config = dict(
    arch='mlp_mixer',
    model='image classifier',
    dataset='microscope photos of single blood and bone marrow cells',
    train_examples=48542,
    image_size=32,
    crop_scale_min=0.7,
    horizontal_flip=True,
    color_jitter=0.1,
    cutout=0.4,
    targets=['smear'],
    num_classes=2,
    norm='rmsnorm',
    norm_position='pre',
    activation='gelu',
    mlp_ratio=4,
    parallel_block=False,
    dropout=0.05,
    inner_norm=True,
    moe='soft',
    num_experts=16,
    moe_every=2,
    expert_mlp_ratio=2,
    slots_per_expert=2,
    shared_expert=False,
    patch_size=[4, 4],
    conv_stem=False,
    layers=8,
    width=256,
    label_smoothing=0.2,
    loss='cross_entropy',
    residual_init='none',
    optimizer='normuon',
    muon_scale='match_rms_adamw',
    lr=0.0049,
    momentum=0.95,
    nesterov=True,
    orthogonalizer='newton_schulz_5',
    adamw_lr_other_params=0.002,
    grad_clip=5.0,
    gradient_centralization=True,
    steps=8100,
    batch_size=128,
    epochs=21.4,
    lr_schedule='cosine',
    final_lr_fraction=0,
    warmup_steps=1620,
    weight_decay=0.1,
    adamw_weight_decay_other_params=0.05,
)
Rows from expert 0 of block 3, named by matrix and row number. Rows with one number belong to one neuron. Each number is 128 + 32 x the weight over the matrix's rms, rounded and kept within 0 to 255. All counts start at 0. Numbers have three digits each.
# up: expert up (model.blocks.3.mlp.up, 16x512x256), inputs 224-255
# down: expert down (model.blocks.3.mlp.down, 16x256x512, transposed), outputs 224-255
up.205:103158143129165108145147109166147145102108096151162187132165112172136104081152121138151116104133
down.205:137092122116130138124130103115150134161156134102125111122112108147137111137110125111112135141139
up.206:128149134130073095142105123160127116128115111138135114136123157145096190180086123162188147110144
down.206:090108105131191177118139171108152159132202156173117110111124132162137109098137120144102156134144
up.207:084102141141146134091123150148113142140134104117077074117117078167129125099145108124127091135081
down.207:197142143149120175138098059122175138134094150111129155166143136165136157163128103128142107179186
up.208:075098135094156083088054156111156091130123167076101121158080087176117113109076114183080108116131
down.208:111172135132147141095163118178131167124122107179183144057128192122156184142155174104118098124103
up.209:111137085134109152094043102203116069174142111115105168145173045183147145138119145125052140109134
down.209:233147254157068068167141153139054148040090208105150246136151123081084141217147139081139080100120
up.210:151153122142138205151114122124122040190134114167035055150251197063069138116125120139180119162080
down.210:084124173106188059135144132071156170075102114108210150118047121131156086109132185111068185151152
up.211:148124161094111152160054139125163142150151075135188150182091120109153149159139133110081139066218
down.211:132143117186146080096167145136033092135133126129126179055096157093113174107171097157137146093117
up.212:174175129170164150157090135116118146209135128083090090101126161115132123092111088154087122111083
down.212:102150118082107126190154082140154123110138152153113173163119121173133042179157123104142130140135
up.213:088140110100182114197194163095185093100080119111123093158167167074122108158160107146187119093107
down.213:104130136118110146111081101121169144091155098120103157181087135126156119091104111069129107100145
up.214:128158132147094114160093111088163122053124148119103117130168165142148123137136177087132141078141
down.214:091090176115068162116121166094055104180119119118171138146130019173040148116116128151114160189094
up.215:133119090091099137137090093121076076075086134026147168150085156138147165143156152106149121087162
down.215:167135172203129196100148150149134169181124087170103075124175136077090197143123140207092201177071
up.216:062058143157124134107154166116102148169110095090094166112145228088155125182127112117157133116132
down.216:148183121081189135148091112138165146121113177136157095123134106162136130090121149112123157122138
up.217:175102136095110093176133132118151109132094079151202098080214120133144145150170087174006079076157
down.217:069103130160161126002140187124083158138112157077048235160028079122076090116029140066111126189080
up.218:130149135147156118206095141142105152099158111138136177092110195128126140090178107106129152133095
down.218:141089070101122168053124134123153060108146134088117096159113081134123110094080116152136095106117
up.219:110063143138135141103119198104164120111132138124152122122109157118163113117140128126145097170082
down.219:100152118109081119137130096125124117142162156128123074179179105083117156139153145110138132114160
up.220:185198162109110122178055127140137139162101080099141109089169104056111153151184130090186114103122
down.220:061094158118155090033178148122115100105088157113081122133101097162089126026123087109110112141143
up.221:085101150149100137175161198105110142141157150095115119176136217094070140161051159199159063124161
down.221:119186168139151094109125127171154178123105132144166143082142098141158137057148088126109176122118
up.222:116121158138077093097155158098125121162103143138132110198128124174071120145120167098135136139112
down.222:189113076097165142101117111102173150139159104146092096093135085107162158107198096156097160152171
up.223:080149138136127176116107150134064169116115163106177127119097088118156163146102108154199071183120
down.223:135114095139102085105125159141160144151118095138152067175159147133145104163128140158118175095108
up.224:103110126114141152088086105171173090123115114118145094095119129108132140080124154139159116161149
down.224:126093119186109018117172196103133109115155162127142158155143159122095152155147116166086146092084
up.225:156106084144155089133119120136117165116140125133137146122185156110106094105153125155128143141139
down.225:111144169091166136143140103133128131136149111135138121152072109151144153148093098134150108136131
up.226:152128128121070126134127108106112113156101108128138119151139126146090139113141129163078114092144
down.226:155136147151101151161177148161172126070143085141131137110185190151162139144109110090156123149129
up.227:068089111087143145084157111181110188117112076123095079097151156164079104157126100121162117181082
down.227:202100136133050113126097144146123044153122201112158140153074143091118119146123134198160112111157
up.228:148113114093133077092113127148105012155161061120118114167047086143117150110144143128127156100116
down.228:101159068127159181134126147114144173099102100117126107032170177168124054201086156062113112102120
up.229:095084087125091163124119138145122130126125122132127158159185133085160164134137126120081144125124
down.229:148183188139140121110135115143130106116114104115127119146100133130136089104146109154169161118182
up.230:089081147131152167130160136120169168151107119081105085096121015106141127109114115111074142144089
down.230:168142161133060063132080168166052056124159125183125178194095202121185125125087105132147114149149
up.231:126177142103187114176109139122080176065140135205139131154084141105094162118149147136108088148122
down.231:108089086105110145092147147115110085189134088075106133135190075178175112160119095140162117140148
up.232:178088176075137079100104116115113103135085120149153000048197118151068135149110084140185070174168
down.232:089104064168116166122120095140156159105152099103094167194134095154117140012168111118122142082071
up.233:154141105161124118100183108202059200165119081111089013106165161091033111223133113065125136152065
down.233:087125158145089136138074049100206057131134116134127172154085077156156158119183151194171134114172
up.234:139103193152106128125136138152094126133108137088153086158134083122100133114152131170118144121156
down.234:171162068098118159169138147111187065147150118149138144118091170129126100142100107111118153130113
up.235:147115126113172169094160157143069100098108132174127113254094064213138146087175074169098088111097
down.235:121198128104094156119092112086116121135241128099173116078122097117142125170200151087102095101095
up.236:123148076096153133149128155103109161149120132124112204130085138097073163174116125053144121140080
down.236:077088155149109116122137125100157130125105140167113136119138065094169121117156122170109169095157
up.237:131107144113103130171117100103099147202098131147091095118168094130139042175122140155144196123106
down.237:123110146089134119089112089104145095051118135066149198099111150129109181075099081101146041107082
up.238:140123105116120145130119145145139145145155139176159098154170115118166184097121110183123122138123
down.238:069133104107139101155114117137148101068079171148108122109163143069130181160119092049162094138088
up.239:114140154163139145068125150140117143128118167145068116108132135080125096145109081116179152201131
down.239:157142076115084132149141169126142109105110086094157127142078071160121160079166097101072101056092
up.240:095157053157144164082093108167078113100111135155177132099161057099143119140145143096116125152087
down.240:178195231084091131155088099113136164184116151112106152142106138106109090125184098185187087179158
up.241:112115182130104154132100138136145114145089104128085119070125121136072148120147143148105134125099
down.241:142158083147139188140112118104116137165188153149081187165176132087166108149138165124090060159112
up.242:176096129112130098111130168090195155148093157165121098124109178092129173165099175176171192111135
down.242:083100116144147146179138139143108073114146124075131148128112084131169150093161095097125110113097
up.243:124160119132123143110117067132152104135181116138102085156161131116114141118140125112139129119123
down.243:110092154133126096113186190106159146153093081131118137154126180104123158138093167116106162145112
up.244:062146099158096124125171155109134089198106081167181048229116185093130149136158118110088134120115
down.244:184149197171086132148141067131111137082154208132073226093202084135076099134116151120154146154167
up.245:155081098039131118192061104111131111168113156093162162118191151148133076136206141072202121116082
down.245:106144126191095114056155068120141099147123175091127164178079094144127157077090117118066154144085
up.246:179146162144172226132163112130140082181122088092129114205143093165080106088108130167161122201112
down.246:072115089103078091202073104090104178113123173152149074078132111116148134139131171134152053123069
up.247:168163107124158168130100195118158175089134109149071127191110104132115115092147150104138145139095
down.247:048197144131118090117123138114182218110074112068177100140138140171146119153127191176182098063145
up.248:138133083111111107126107131145135185177161135161111117186157092168134148121147126144112126151072
down.248:082116147154183137131123140129141102103128106158188158122103105073152153147069101089138154163158
up.249:105123123096108135064129127170148104124146073146078160094189127113126126162131146163148116171105
down.249:148135152151141148175116136100108133114152167130135093175098140116163134084111094097129147116124
up.250:145143179120101091110135122086130126168146170108140130084136212108127140133063137146166085148164
down.250:099129123168157091080128167177139065140070105110143128162121037144099137083097095146140184137133
up.251:160191082159107118139113163197147105129126174144199016190135030147056134127154141108119084155148
down.251:130096104072084150089177119102117095154131077150132196108127186127136080116098095109133153114172
up.252:106145074105169150093119090135074158114108139113149174080098087099105130142135179125161124096134
down.252:090115151146089092140123135135166095146143150118115113170137186126166139098145105106117093111125
up.253:136123146156127113114133119160129093085107106143084213074162162160127157149185101135092159092114
down.253:139099120107117158132083070120092156183139170123122127150098083144115106092135121132161119148147
up.254:119133094100127153090079109163083140145089150145170163173073218181160122137089125111112081156170
down.254:115162120153105109145147150132154158131115149169151149131130151090120098142156167147151171114144
up.255:155172082119139140144113128124112143143123125130140167125152107115087138110152085158166054106150
down.255:156084115155143065112131156130124120151142161131143111128166153151129136187156108064140155130125
up.256:144167148127135153124134100122127108096160181100153062185103170159143169115154107203169206081187
down.256:115095083138046116143114179158153156166112121143127148073113130100090073176106113066066111133125
up.257:128114102108120149116131138145153079108044088130182106132164120126083148118125108079103074089128
down.257:167088135166157116184181143125076147113177161141115147077139112168133073089148173141098123158151
up.258:168149177212107147050099123146120169133119148133180051085113079174119042133184159229098173102155
down.258:111120078095138083147139124149116129184115125085166194112159182106148204160095110135137129083085
up.259:150132109118106091198076163128107131130112105112094119122115163063108182124120120107124138130112
down.259:100155199134136181110180095135156089109138158178148084100097127133113127128108121138153117095173
up.260:140122119039166141158096110113108121139161113150182117123158086174136123111130116057098104129175
down.260:125163144179090137106104113172071106156140197104146183106095129104067130134081064135103087114095
up.261:114210102083137041081155216136159077062132144170075127113115169114109137166147198172073164114105
down.261:088203075127141194179145177162182097140129089163142159094069143063191157172124126124174116161069
up.262:104217122116139172135112124107078147211106161122140139128118158129124125079194065141124133149155
down.262:127043132101162119140199118147091098121136104157150154101084113122105117128110155125155158140114
up.263:070126117117136141115093175102134112127156074151109101165136130119170128114117122107132149175154
down.263:161113115128079091143119109127160142151136150109135100137108101100077148159122123151115122126130
up.264:100145108197113101122139162087077107163068183166145069181094122170103077133133136191123113132200
down.264:147130141080147103104150105153143134104152109141120165105189117153142159176160160146146158072096
up.265:076161189123154117114150145109079135097123138133139158130106129126132177167117154154214148168114
down.265:113096114107110129119137145144107138135128108131161071134139143120108119114125105125117088112125
up.266:129102128105083165136155123133164099116116152116155091146156132133132138122119122174152100134145
down.266:152110116129133075202121202138146105149125099132149142106085123092112140125132113115114144094162
up.267:138128118143137123131126147100059135101112095170147152184134175144153134161178149135174145136130
down.267:094101138114127177119149089145154135139178102080128085158126095134132161091110109113124118126121
up.268:187084087151156098060155155161145124134165186122109111085096096125123108098124100103087103103116
down.268:126173152129117139141089080097140157136103111106122132131157176116086116151145118100152146144134
up.269:069164152119116148135128161116063137128109163117158155134102139089156133084158129073130130157134
down.269:144136123113140124136118136156111090112101151172152097124140090197100123145141138156128128099146
up.270:056146094112190094128119108115080171104158122111116120137153144125139108148142122140109080141165
down.270:127114118155123131152143129129137152157117122154171118155146126093136135138120143102137163122140
up.271:186093129102136160089044108133196123142127160110202115096157154112192148094155117104165133090154
down.271:098126112102170118136157100103072124168142123085105110145167143136100129134128127135115113146092
up.272:111144111093133122099098115116113082155152118117161111140146115081114140111116114133154098154148
down.272:146087120130101108138146162130172141111127196159098098098195152170116144190152146103141124093056
up.273:129166127139102130114109146164110122129139137124122102155133160098139120158143139087111113137089
down.273:139138128122118130121115100115124149149076045137168103146112112148128132121114100138108124097152
up.274:065162072085125085078140106168104069136124139077121176121126123140104142091198130115133135131188
down.274:147097150191097136147033091101113131115123083153101148125231144090201110174052133073149113105098
up.275:117140094167148160162169130155161113156139141147098120131150169079138117048171136146152164112073
down.275:060164125103142150088115117105165121099078086120161207158104123132159128138078082084055121160078
up.276:130115077132163108088104123110207144055153085085093095126096205123115152169115127155139176147090
down.276:094134135125108105132148136169114063156150137109166185098115098091092126132146156089142112107115
up.277:123155135109144164119126120091035110148117141124150090115133064132105116107165164103104145112117
down.277:125105170181113071078086135190183117110169149117062230163211115093079110113093074103145103166114
up.278:146106042083139137084127168145192144160090109130149116179118140061137117145106118106100140123101
down.278:096173167169152083144109090123125097117145107128148129057129148175071103105189111151153134139147
up.279:120171163155155101138114134127135158129097145154089151098085119136112152121063114179125135089111
down.279:115051070129133143134135147107141096178119091074142116140118110142177125094131118125109097143149
up.280:177136161102119131119111105106120095143113097202068177153105066107110137153083097131115172151154
down.280:099126134152135144170148183127119152112102161073125094098116207115155153105154115112151088080079