From a checkpoint of a small image classifier: 32-pixel images.
Rows from block 5 of a small image classifier, named by matrix and row number. Rows with one number within an expert belong to one neuron, the router's apart. Each number is 500 + 40 x the weight over its row's rms, rounded and kept within 0 to 999. All counts start at 0. Numbers have three digits each.
After each expert's rows are labels from the 100 images, of 14976, where the router gives the expert most weight on average: "patch colour" is the nearest of a few named colours to the mean colour under the peak; "responds to" is what is common among them. Only what is clearly more common there than usual is listed. The data: microscope photos of single blood and bone marrow cells. In brackets: how many of the 100, against the usual share in percent.
# router: slot weights (model.blocks.5.mlp.router.weight, 32x256, trained with AdamW), inputs 86-171
# up: expert up (model.blocks.5.mlp.up, 16x512x256), inputs 86-171
# down: expert down (model.blocks.5.mlp.down, 16x256x512, transposed), outputs 86-171

# expert 13
router.26:467484552475457520497497469511491510534489546436498514506510456497527486449548491427492477510478479552492520534545553492521474551529557448459553502579502509558545487577512485523576496501510464415465516524538521484542455452552572444487495489515466518517538526
router.27:491418498461496556544458472434464510493470496439593461496559469439488464504410425431497501511530491463526456416490487459505542533568522433528466506511490501534496471559507518558529453535411525477419474508487536457561492503495580511450414529485427514521460482
up.0:567483480498433492530470503532502505475544514522477463509543556503493500480526571477540405470488434581529461533546568474502447579499582528454467497566538417498520502497488498509452468450535616506473504529563494448464501453486517553423564501532552580511519543
down.0:506513443476479507444476509467518522515511566490489448512536530490465468575587457492473564553490466478620451473426481493476519524511496505559464508474511557543491550513420516510435557466447524456498558473456516576507410511479464489554517551578497514500504508
up.1:492458451485468495462490461466493475467487502564476488488537440502450485524484527517527402524502523606475476488522496492462509439533457480402460431524430393517530562567549464556499511536565536533457412463486482431499494500536525492561591599510472537478477514
down.1:564561419512510549513533577506544435535483482478576502456441482477500476458495512448497476492528521434470569456555490450472529473527491524555523477573569484461521476498512462529536478517551495537526551494462506505483466573524542419461517593456495477524427528
up.2:543469511481470497439504456530489564527472428514553488516475531540453569477519473565528448511537480546462480498502572459541487545558500513444491510575455458473493498522476470489430459539530575487488466429552438522479458449499525453464515451598501505440488493
down.2:426557438497428492534492535542446485550555533460446426506508552509579470596515580554504489542430587478477510501503449466468523508459463562536511459508499495463506454440466439535508473474540465509512572527570504602572546551469500548505518488518522535441480513
patch colour: pink (53 vs 24.2); white (45 vs 21.6)
responds to: smear: peripheral blood (99 vs 16.2)

# expert 7
router.14:511489494475486503524423523464500537513485511442540473492549448445492498512497444443519475416520560420519461473479498421524509553498473426570500439518510520455468436503558520465448500536462507489466439485548449494485493538518513489471531539515462520574488460
router.15:453447553428509455571441436527449531428429524378517469537484478541446484504503503440540497505517514445472539473527514469451522558465524466460472545487509536568497486584530444497537542544482515472529486546593534457509507482526549471501455473480442467527595483
up.0:479462492515484498450425531483452437491475546546503446484535475509535481518569488510559531538478496528453479531534533487450501506549487450495512504483535654486483459474516441505506483563463506503500424626474546536494494498503424426496660550497496585427523465
down.0:537488515449540516564502506460498553428484558469530519512527535458556509496481472476465564515534453549433523455460493506465518450474522429422480563616526512501562436559540496537473494435453522518559490543487492534517495507497520478494541486454453409530542554
up.1:512432492485455484441457501450471427518533508549458457503542414469474483531478536479487449522500569588446447469530585520430481460601486491508541493496479577530529470552521510536499522538515483491430445475470487513470508527566519482514608565517483593445505446
down.1:550497527494548466525524518501504474485493458478577474495477526500510464524473517449559533484569384539439476481499515482465442453478508506413521534610502571561460452505494514589518497487534563435494498485504547551556494469478565453507513524390487451582529521
up.2:494489511494457466521447479580442465528472528533509524506536474479489451500557497544497609526462466491503482509484457481506481494524479459537482605529538772520519443462494483548496435496488539502476493613417482539570523493482478457499623520521495507421490440
down.2:507445559463517515484411502499435534378418566506512448505517487543573526533439516490536573555569498513523533469472429428484509509504501514439512483502467513487560501510495542561449478491477436555575538509544526455476491514523516478441545456430526484539486496
patch colour: pink (57 vs 24.2)
responds to: smear: peripheral blood (99 vs 16.2)

# expert 4
router.8:451473478524502533477446475451468475487529554557461482471514478431556540449458516524491421460537522452497475492451490491521548522493579474457491560568554507481534468564437503559505482550498549538505507497480539469448512439503553501483545515577459532483546508
router.9:498508500448443466505480459477462530478446498558474559547550459429507537512528413482529489468439509467479433467527481465415515626540489522479578496497482507507517452521503529501474468595490552559462462463545519499466524509552455431473508488540479480532547526
up.0:491484499471537516554465549516525553516489502473494521530539516501461477528473548547556506467522454526528496488540481521451475555554496522504488492494456615494446525469591431526552494439478489542527450506501519501543477531443466519531578529514480505501501446
down.0:488477535492545520441484408491483463537489546519493535554487529529493542491477487444487514504487477534528534514487516484465489444515452498444475531524522477523483508510462516499430561435480481419562498516533505531519438480470482538514460494477481464545529531
up.1:521481513493474550387479442440489425522513529545475445509510475529476576523498494489509551472554486547468436487530511494519522466496434559470468482528446468538538503503507484492518426462467567436494508520464468457540487535499470461516570502466430553468508543
down.1:533526490434593443511522549546484577516519444471489523586501519445513489527470393503535482532515444469529554557523497463462530485529536482501542494490585534444500474532460532512487531508485497485499452518501566573554588471479532532464504466476586541537539426
up.2:471482490478475469478543509469465484534518535552512448484543497518456420484491476530484523535483486527553462533542523464509495470507451488536444464470519543433540436465467558526474469485519494442461499452456542513550544470441523414505663575496550591494506462
down.2:499449515498563530471462567495428496450457461501469512479494532503522570513474530482472503426506535488486457456510584513466515470523560492468524567504529532471509472585555496509593520527477552453567498572468475557501478454528402492489519403468496445443471466
patch colour: white (49 vs 21.6)
responds to: smear: peripheral blood (44 vs 16.2)

# expert 14
router.28:448487604493461467538410500453511489448412538517492495528491489516521490514566467439557503474433531447525451438519535450515539613566478470560551587490540518467508449543535545521516488609550447491455520453561510512508496459512486422502519459570479548492489520
router.29:443503522503415462481519506437523520456509563546502518471551457509563557537564461388477419466531462509554486500478515513434490530532519441490551486493521502527546486570530508507519455524504486481438489459528482529447483480483544506476485524489525461496563494
up.0:492505526512543450539497470632434499523505505450461532544529522535484470440507515480461545448514387503564498539528446482503508511481487471477495462528492632481531431511488511531485437485549445512487469514515501535582468471552463543499611497507509487534515535
down.0:451519506581462529455436506489577524469498509529526507474573508500530507439453452466540470517527555470500470482435506543591467515582523470554518436462470452514467585536516550480407531470522468556492520432481438469496445432488539494493511504520541455448450442
up.1:496453506451491534438473538510435466510464505535527440481537469464451425476495495480550553531534431515493474503555488557521499432560416495530470508490499568447538470547495492514532452514484467487489500508450491535528541522524517496503670496501493522480523551
down.1:416453532498494462536448474547529558511510557566484488556511520529563451490543457499515534533526471523482451445439536611512424465443560547540536442493533493528502511552488525475433489442507481472456518550518554459479529406458506560485506466533517472533454485
up.2:437415530501478434469556517499498461561475427428480494499553531571491539518483427507540536475556376479526441498545555527507541456471477521457459515470486532522507520464536453498508500398554452507517500503546544460528456516471559491550507518479492514498535448
down.2:527519454519585534501480579567500508481535517517452529464444461484508442483578520588575438456480543534511445491485479446512464523482507507565507494514498442529494520482590496474491490557510559506572513529450519495531507505489480447523486508526506539477497456
patch colour: white (60 vs 21.6)
responds to: smear: peripheral blood (90 vs 16.2)

# expert 1
router.2:474443458537477571551497525478450556440521512492487492490541460518475461466501465467493455447531553479519460524512460446488454503531527470518569482547543500434504465517514530581418482556522440555474480495474477492437455438532549488480491550500509506527503478
router.3:540545494473407450550518439432514540509497463508544485505541533466562482534512465444557496490473453478493500496561557538451507547560495518470571543476536482554524534490521497549511517550459471438542460497534555507470460539470606453421451567518499515539532509
up.0:479532463389451467481528511526552455544431530516558421565546531494464553486535470432506486506514524530550468444575500430494516502506458550500496566480440507540471493496467471502446488480549484498498509459484478463420450471555477482472476523510542512464516464
down.0:521475544524539505478513449518448547405479470468453519428446523478511417575507595509500453507436466514490535484452535553459544456492543496476488539524538501513513509544466515481520449490448593469518509534486542493548554490425468520510536476518475505529505510
up.1:493430488541515520429441478455433445508493539541475460468557402519559506448486512528576495439526520571540448489573490502509467473537448450441525492477487531418469502523547457522536495515460552485484476534461549475508511484529508540518592549472487586472557452
down.1:466478490521452516509431417512544442496550525522547518557488470448464468502554455461571523507495570486529461492392515517512487599513478446508480448502572498539557441504467553501486465488506471494474565501432452479569485436457529524486526485549470475474432521
up.2:485506522482467478420464472420463507525491501558500463527567536548494520530500503529483465508483584507512484541587535475503498477520508447544480530501481502458499500512479462519522436569467542458473451444454481537551491507511544558497658511520517549503491449
down.2:482483492568504499497522534516498540475458510500505450484524571489470482543542532426448598531565413493497477487501495458498463496523477567447502510557469532512520467586532536534490466506440513500505543580510569463534527470525501475574541529437461479542487460
patch colour: pink (61 vs 24.2)
responds to: smear: peripheral blood (82 vs 16.2)

# expert 3
router.6:482516563519458534550455471495488514448436506535505534532531440495492533562516371458518478477477414506448473466497501464501491552491552454530548495503492549497535475624475579474516479567516527511501456535499526435505422491500498403450501432506496529569494418
router.7:497456518507474521452477489491570446448390559589480526531496488479498492536557427450468457447513433520555484463435508527509503587509512457532577567502504570460527503609530559554490473556499448508467476492581507494421428505513473505459483433536443557480427479
up.0:593541508506501441492528501549490463502562422495515539553496458492501495499445616551505487497446486576494442402523536480576463484547473491504568558515546459506498498486468434543502505557435543524495510496534472488454530499414585559519580443538472455511470510
down.0:485493449446530482551485461410588472539442478480528507459504492509498464501554508489494512531484491462528414559475476514464516550444484496474480476503458510545529472542455584441475517475516452503551547482522499596540497456539460498578563562463520470480575508
up.1:494524499412531496477498551472458523424544444561449432547556460501512523518479472512530532490528557556473509531497522507538520458507481539516512542352443459579461496551472429489484485517482571563505500463473488424501508540527479570545468482438489543557522493
down.1:562494517497472477493525499486555478518461466474505519448504542547471519501526506481462475556431479497535558472568510475504480505496535478456510440617511549415526514476483518567498419538482501469491444560514581554519566463511473458455480544637531460437556532
up.2:490533470509611484499476529513441474478521495515486441507477576465461493465467518498455530505505503532485551567482524526539501464524521497534507540524499415543502595512480565510470481534505530492482459464425615546547513495600434456525517489473545479553557582
down.2:591450468511460467530610518501497541553536449510483496493582491482531480507493454483504454500455440478449440459537532494600513471451484517533533439532474515481513485558544488482463437527482554512477502548534501450449457514488540452544514499524509508434484470
patch colour: white (48 vs 21.6)
responds to: smear: peripheral blood (78 vs 16.2)

# expert 11
router.22:517459483531470464458467523462540512527470505572449433478534435539487491494501517475448466449447522493495514466531539478465563567543494466491539570451476548458484413543538509497476450533540431568466480490562526495511508490563496429519487515569461524476455460
router.23:445534507458512477556442468521522488525434524480534487535519536497545524571533492518494460524519522440560512394501520483392572542538468414439530481460526475534476487574578498536465516527550491501510500431501561540453454486471507415465542496551530471463518466
up.0:547512465534488494480504526552516531459525514549448496506539481524556534463512544575497503548543523402486470419546504444520468478484527533451533543517452544460522452591419401530459522500506516570482452522512475505461514556581574503510458516535553499520470476
down.0:455480499454481472509461435479422466497497522503564534466461555524455446536557476521478525460497466608523533565462475495473565572491529414556465511479530455491538542488565523471492490522498476440486591465478518463482548447475448459463494448502436503472475480
up.1:510485469483516548499568427554494547496486545460579437428465476426424511523493492465500530494570444523506404459521467544555499476506453471561455512503522465495499517521502479566535485459525531458504546551517483453486494463488502512519532533530427461495469519
down.1:507529445499508568432545534469560486593482508464499514533456458504494512464479438526531466513531565468457558569427508521559489429452561463498506425483529453457520540528520514447474442418467503547499521487535430539522511477489553468478464468542621557522471503
up.2:561534481436559466476502420501483470442564490566558503501470482464497554461469501495572502515507498535480507473528449493572542415461573482543478466487559453564509508482526525457567554433513513458550485502507543470482454506522534458468461488492473455533475477
down.2:505490455577454467426518496509537548474449405451507463531484451420509523489525517469491450464465525473493542485534515539483413509463447534492510488463486487528415475574520523455472475561471516513449462508522513509481498489439508492540473513476551489512519455
patch colour: white (57 vs 21.6)
responds to: smear: peripheral blood (69 vs 16.2)

# expert 10
router.20:487433484435487549465512454488441504465493540472487544478511521479501459474454481445474432446464478441532424465505531450444538565475487483490553445541527508491565473520516455505500485539521514519500491524511501533555453451537500491498447514513467512576549449
router.21:496398500453490496508428421471517478471446551517484486547556533534507486498450461424518438529461467534535471480457429527428570579500548479511463514577530536501522426508564513486503485496462501491470543518526495538508450520509443430462486492494456504573508480
up.0:548482458483469452506475503552511466499442443558547466528520520497548543558492519538500493487527465473515520495528561529498429440485461477481521445523491455498544523517513432562508511472506496498456479482539505507451482527471521504533507523550462497445490484
down.0:528522467452543556531604543527550521483579550471582503481477550481509578533573499515482466562494520534450506500499417512509484544483515530490521485515574432489482550462492438492482522515548544481459517491514505564500503538519447525435477531486516511575517450
up.1:473464466467523469418493506477402477556510504536459436437532415493524486565516470495492458502581503495535450545585596435423504448555479496447474500518484601519497453505544455548527496472491501447473494509420554519517531524481469426526660554512456510432510441
down.1:484464613457555479514475493502482500454528542496558562501510528438504517499480477453520522447516465518514489482478515476489494506547553509580508558555450482469497545507424535537432517516481568491501499494488524473471505527501485508490520475411560423458458485
up.2:458493548477576455541478518552440410495507565523511556501484576489569471454547425509518561536514521501500522494478417494524504462418483426488462475578534652505514464540488444521514456526444490499474458547531524521516477496505449531469595511538541458560525538
down.2:478441575595495497515484479543514488474497435467502552490479460477506537459443486547495535426489455524562466485516536501450485533535474486510550578559460488515464540507514472528524502559435517462419469548487505384428492449566528533509571486464540526525479498
patch colour: pink (56 vs 24.2)
responds to: smear: peripheral blood (99 vs 16.2); cell type: erythroblast (34 vs 14.3)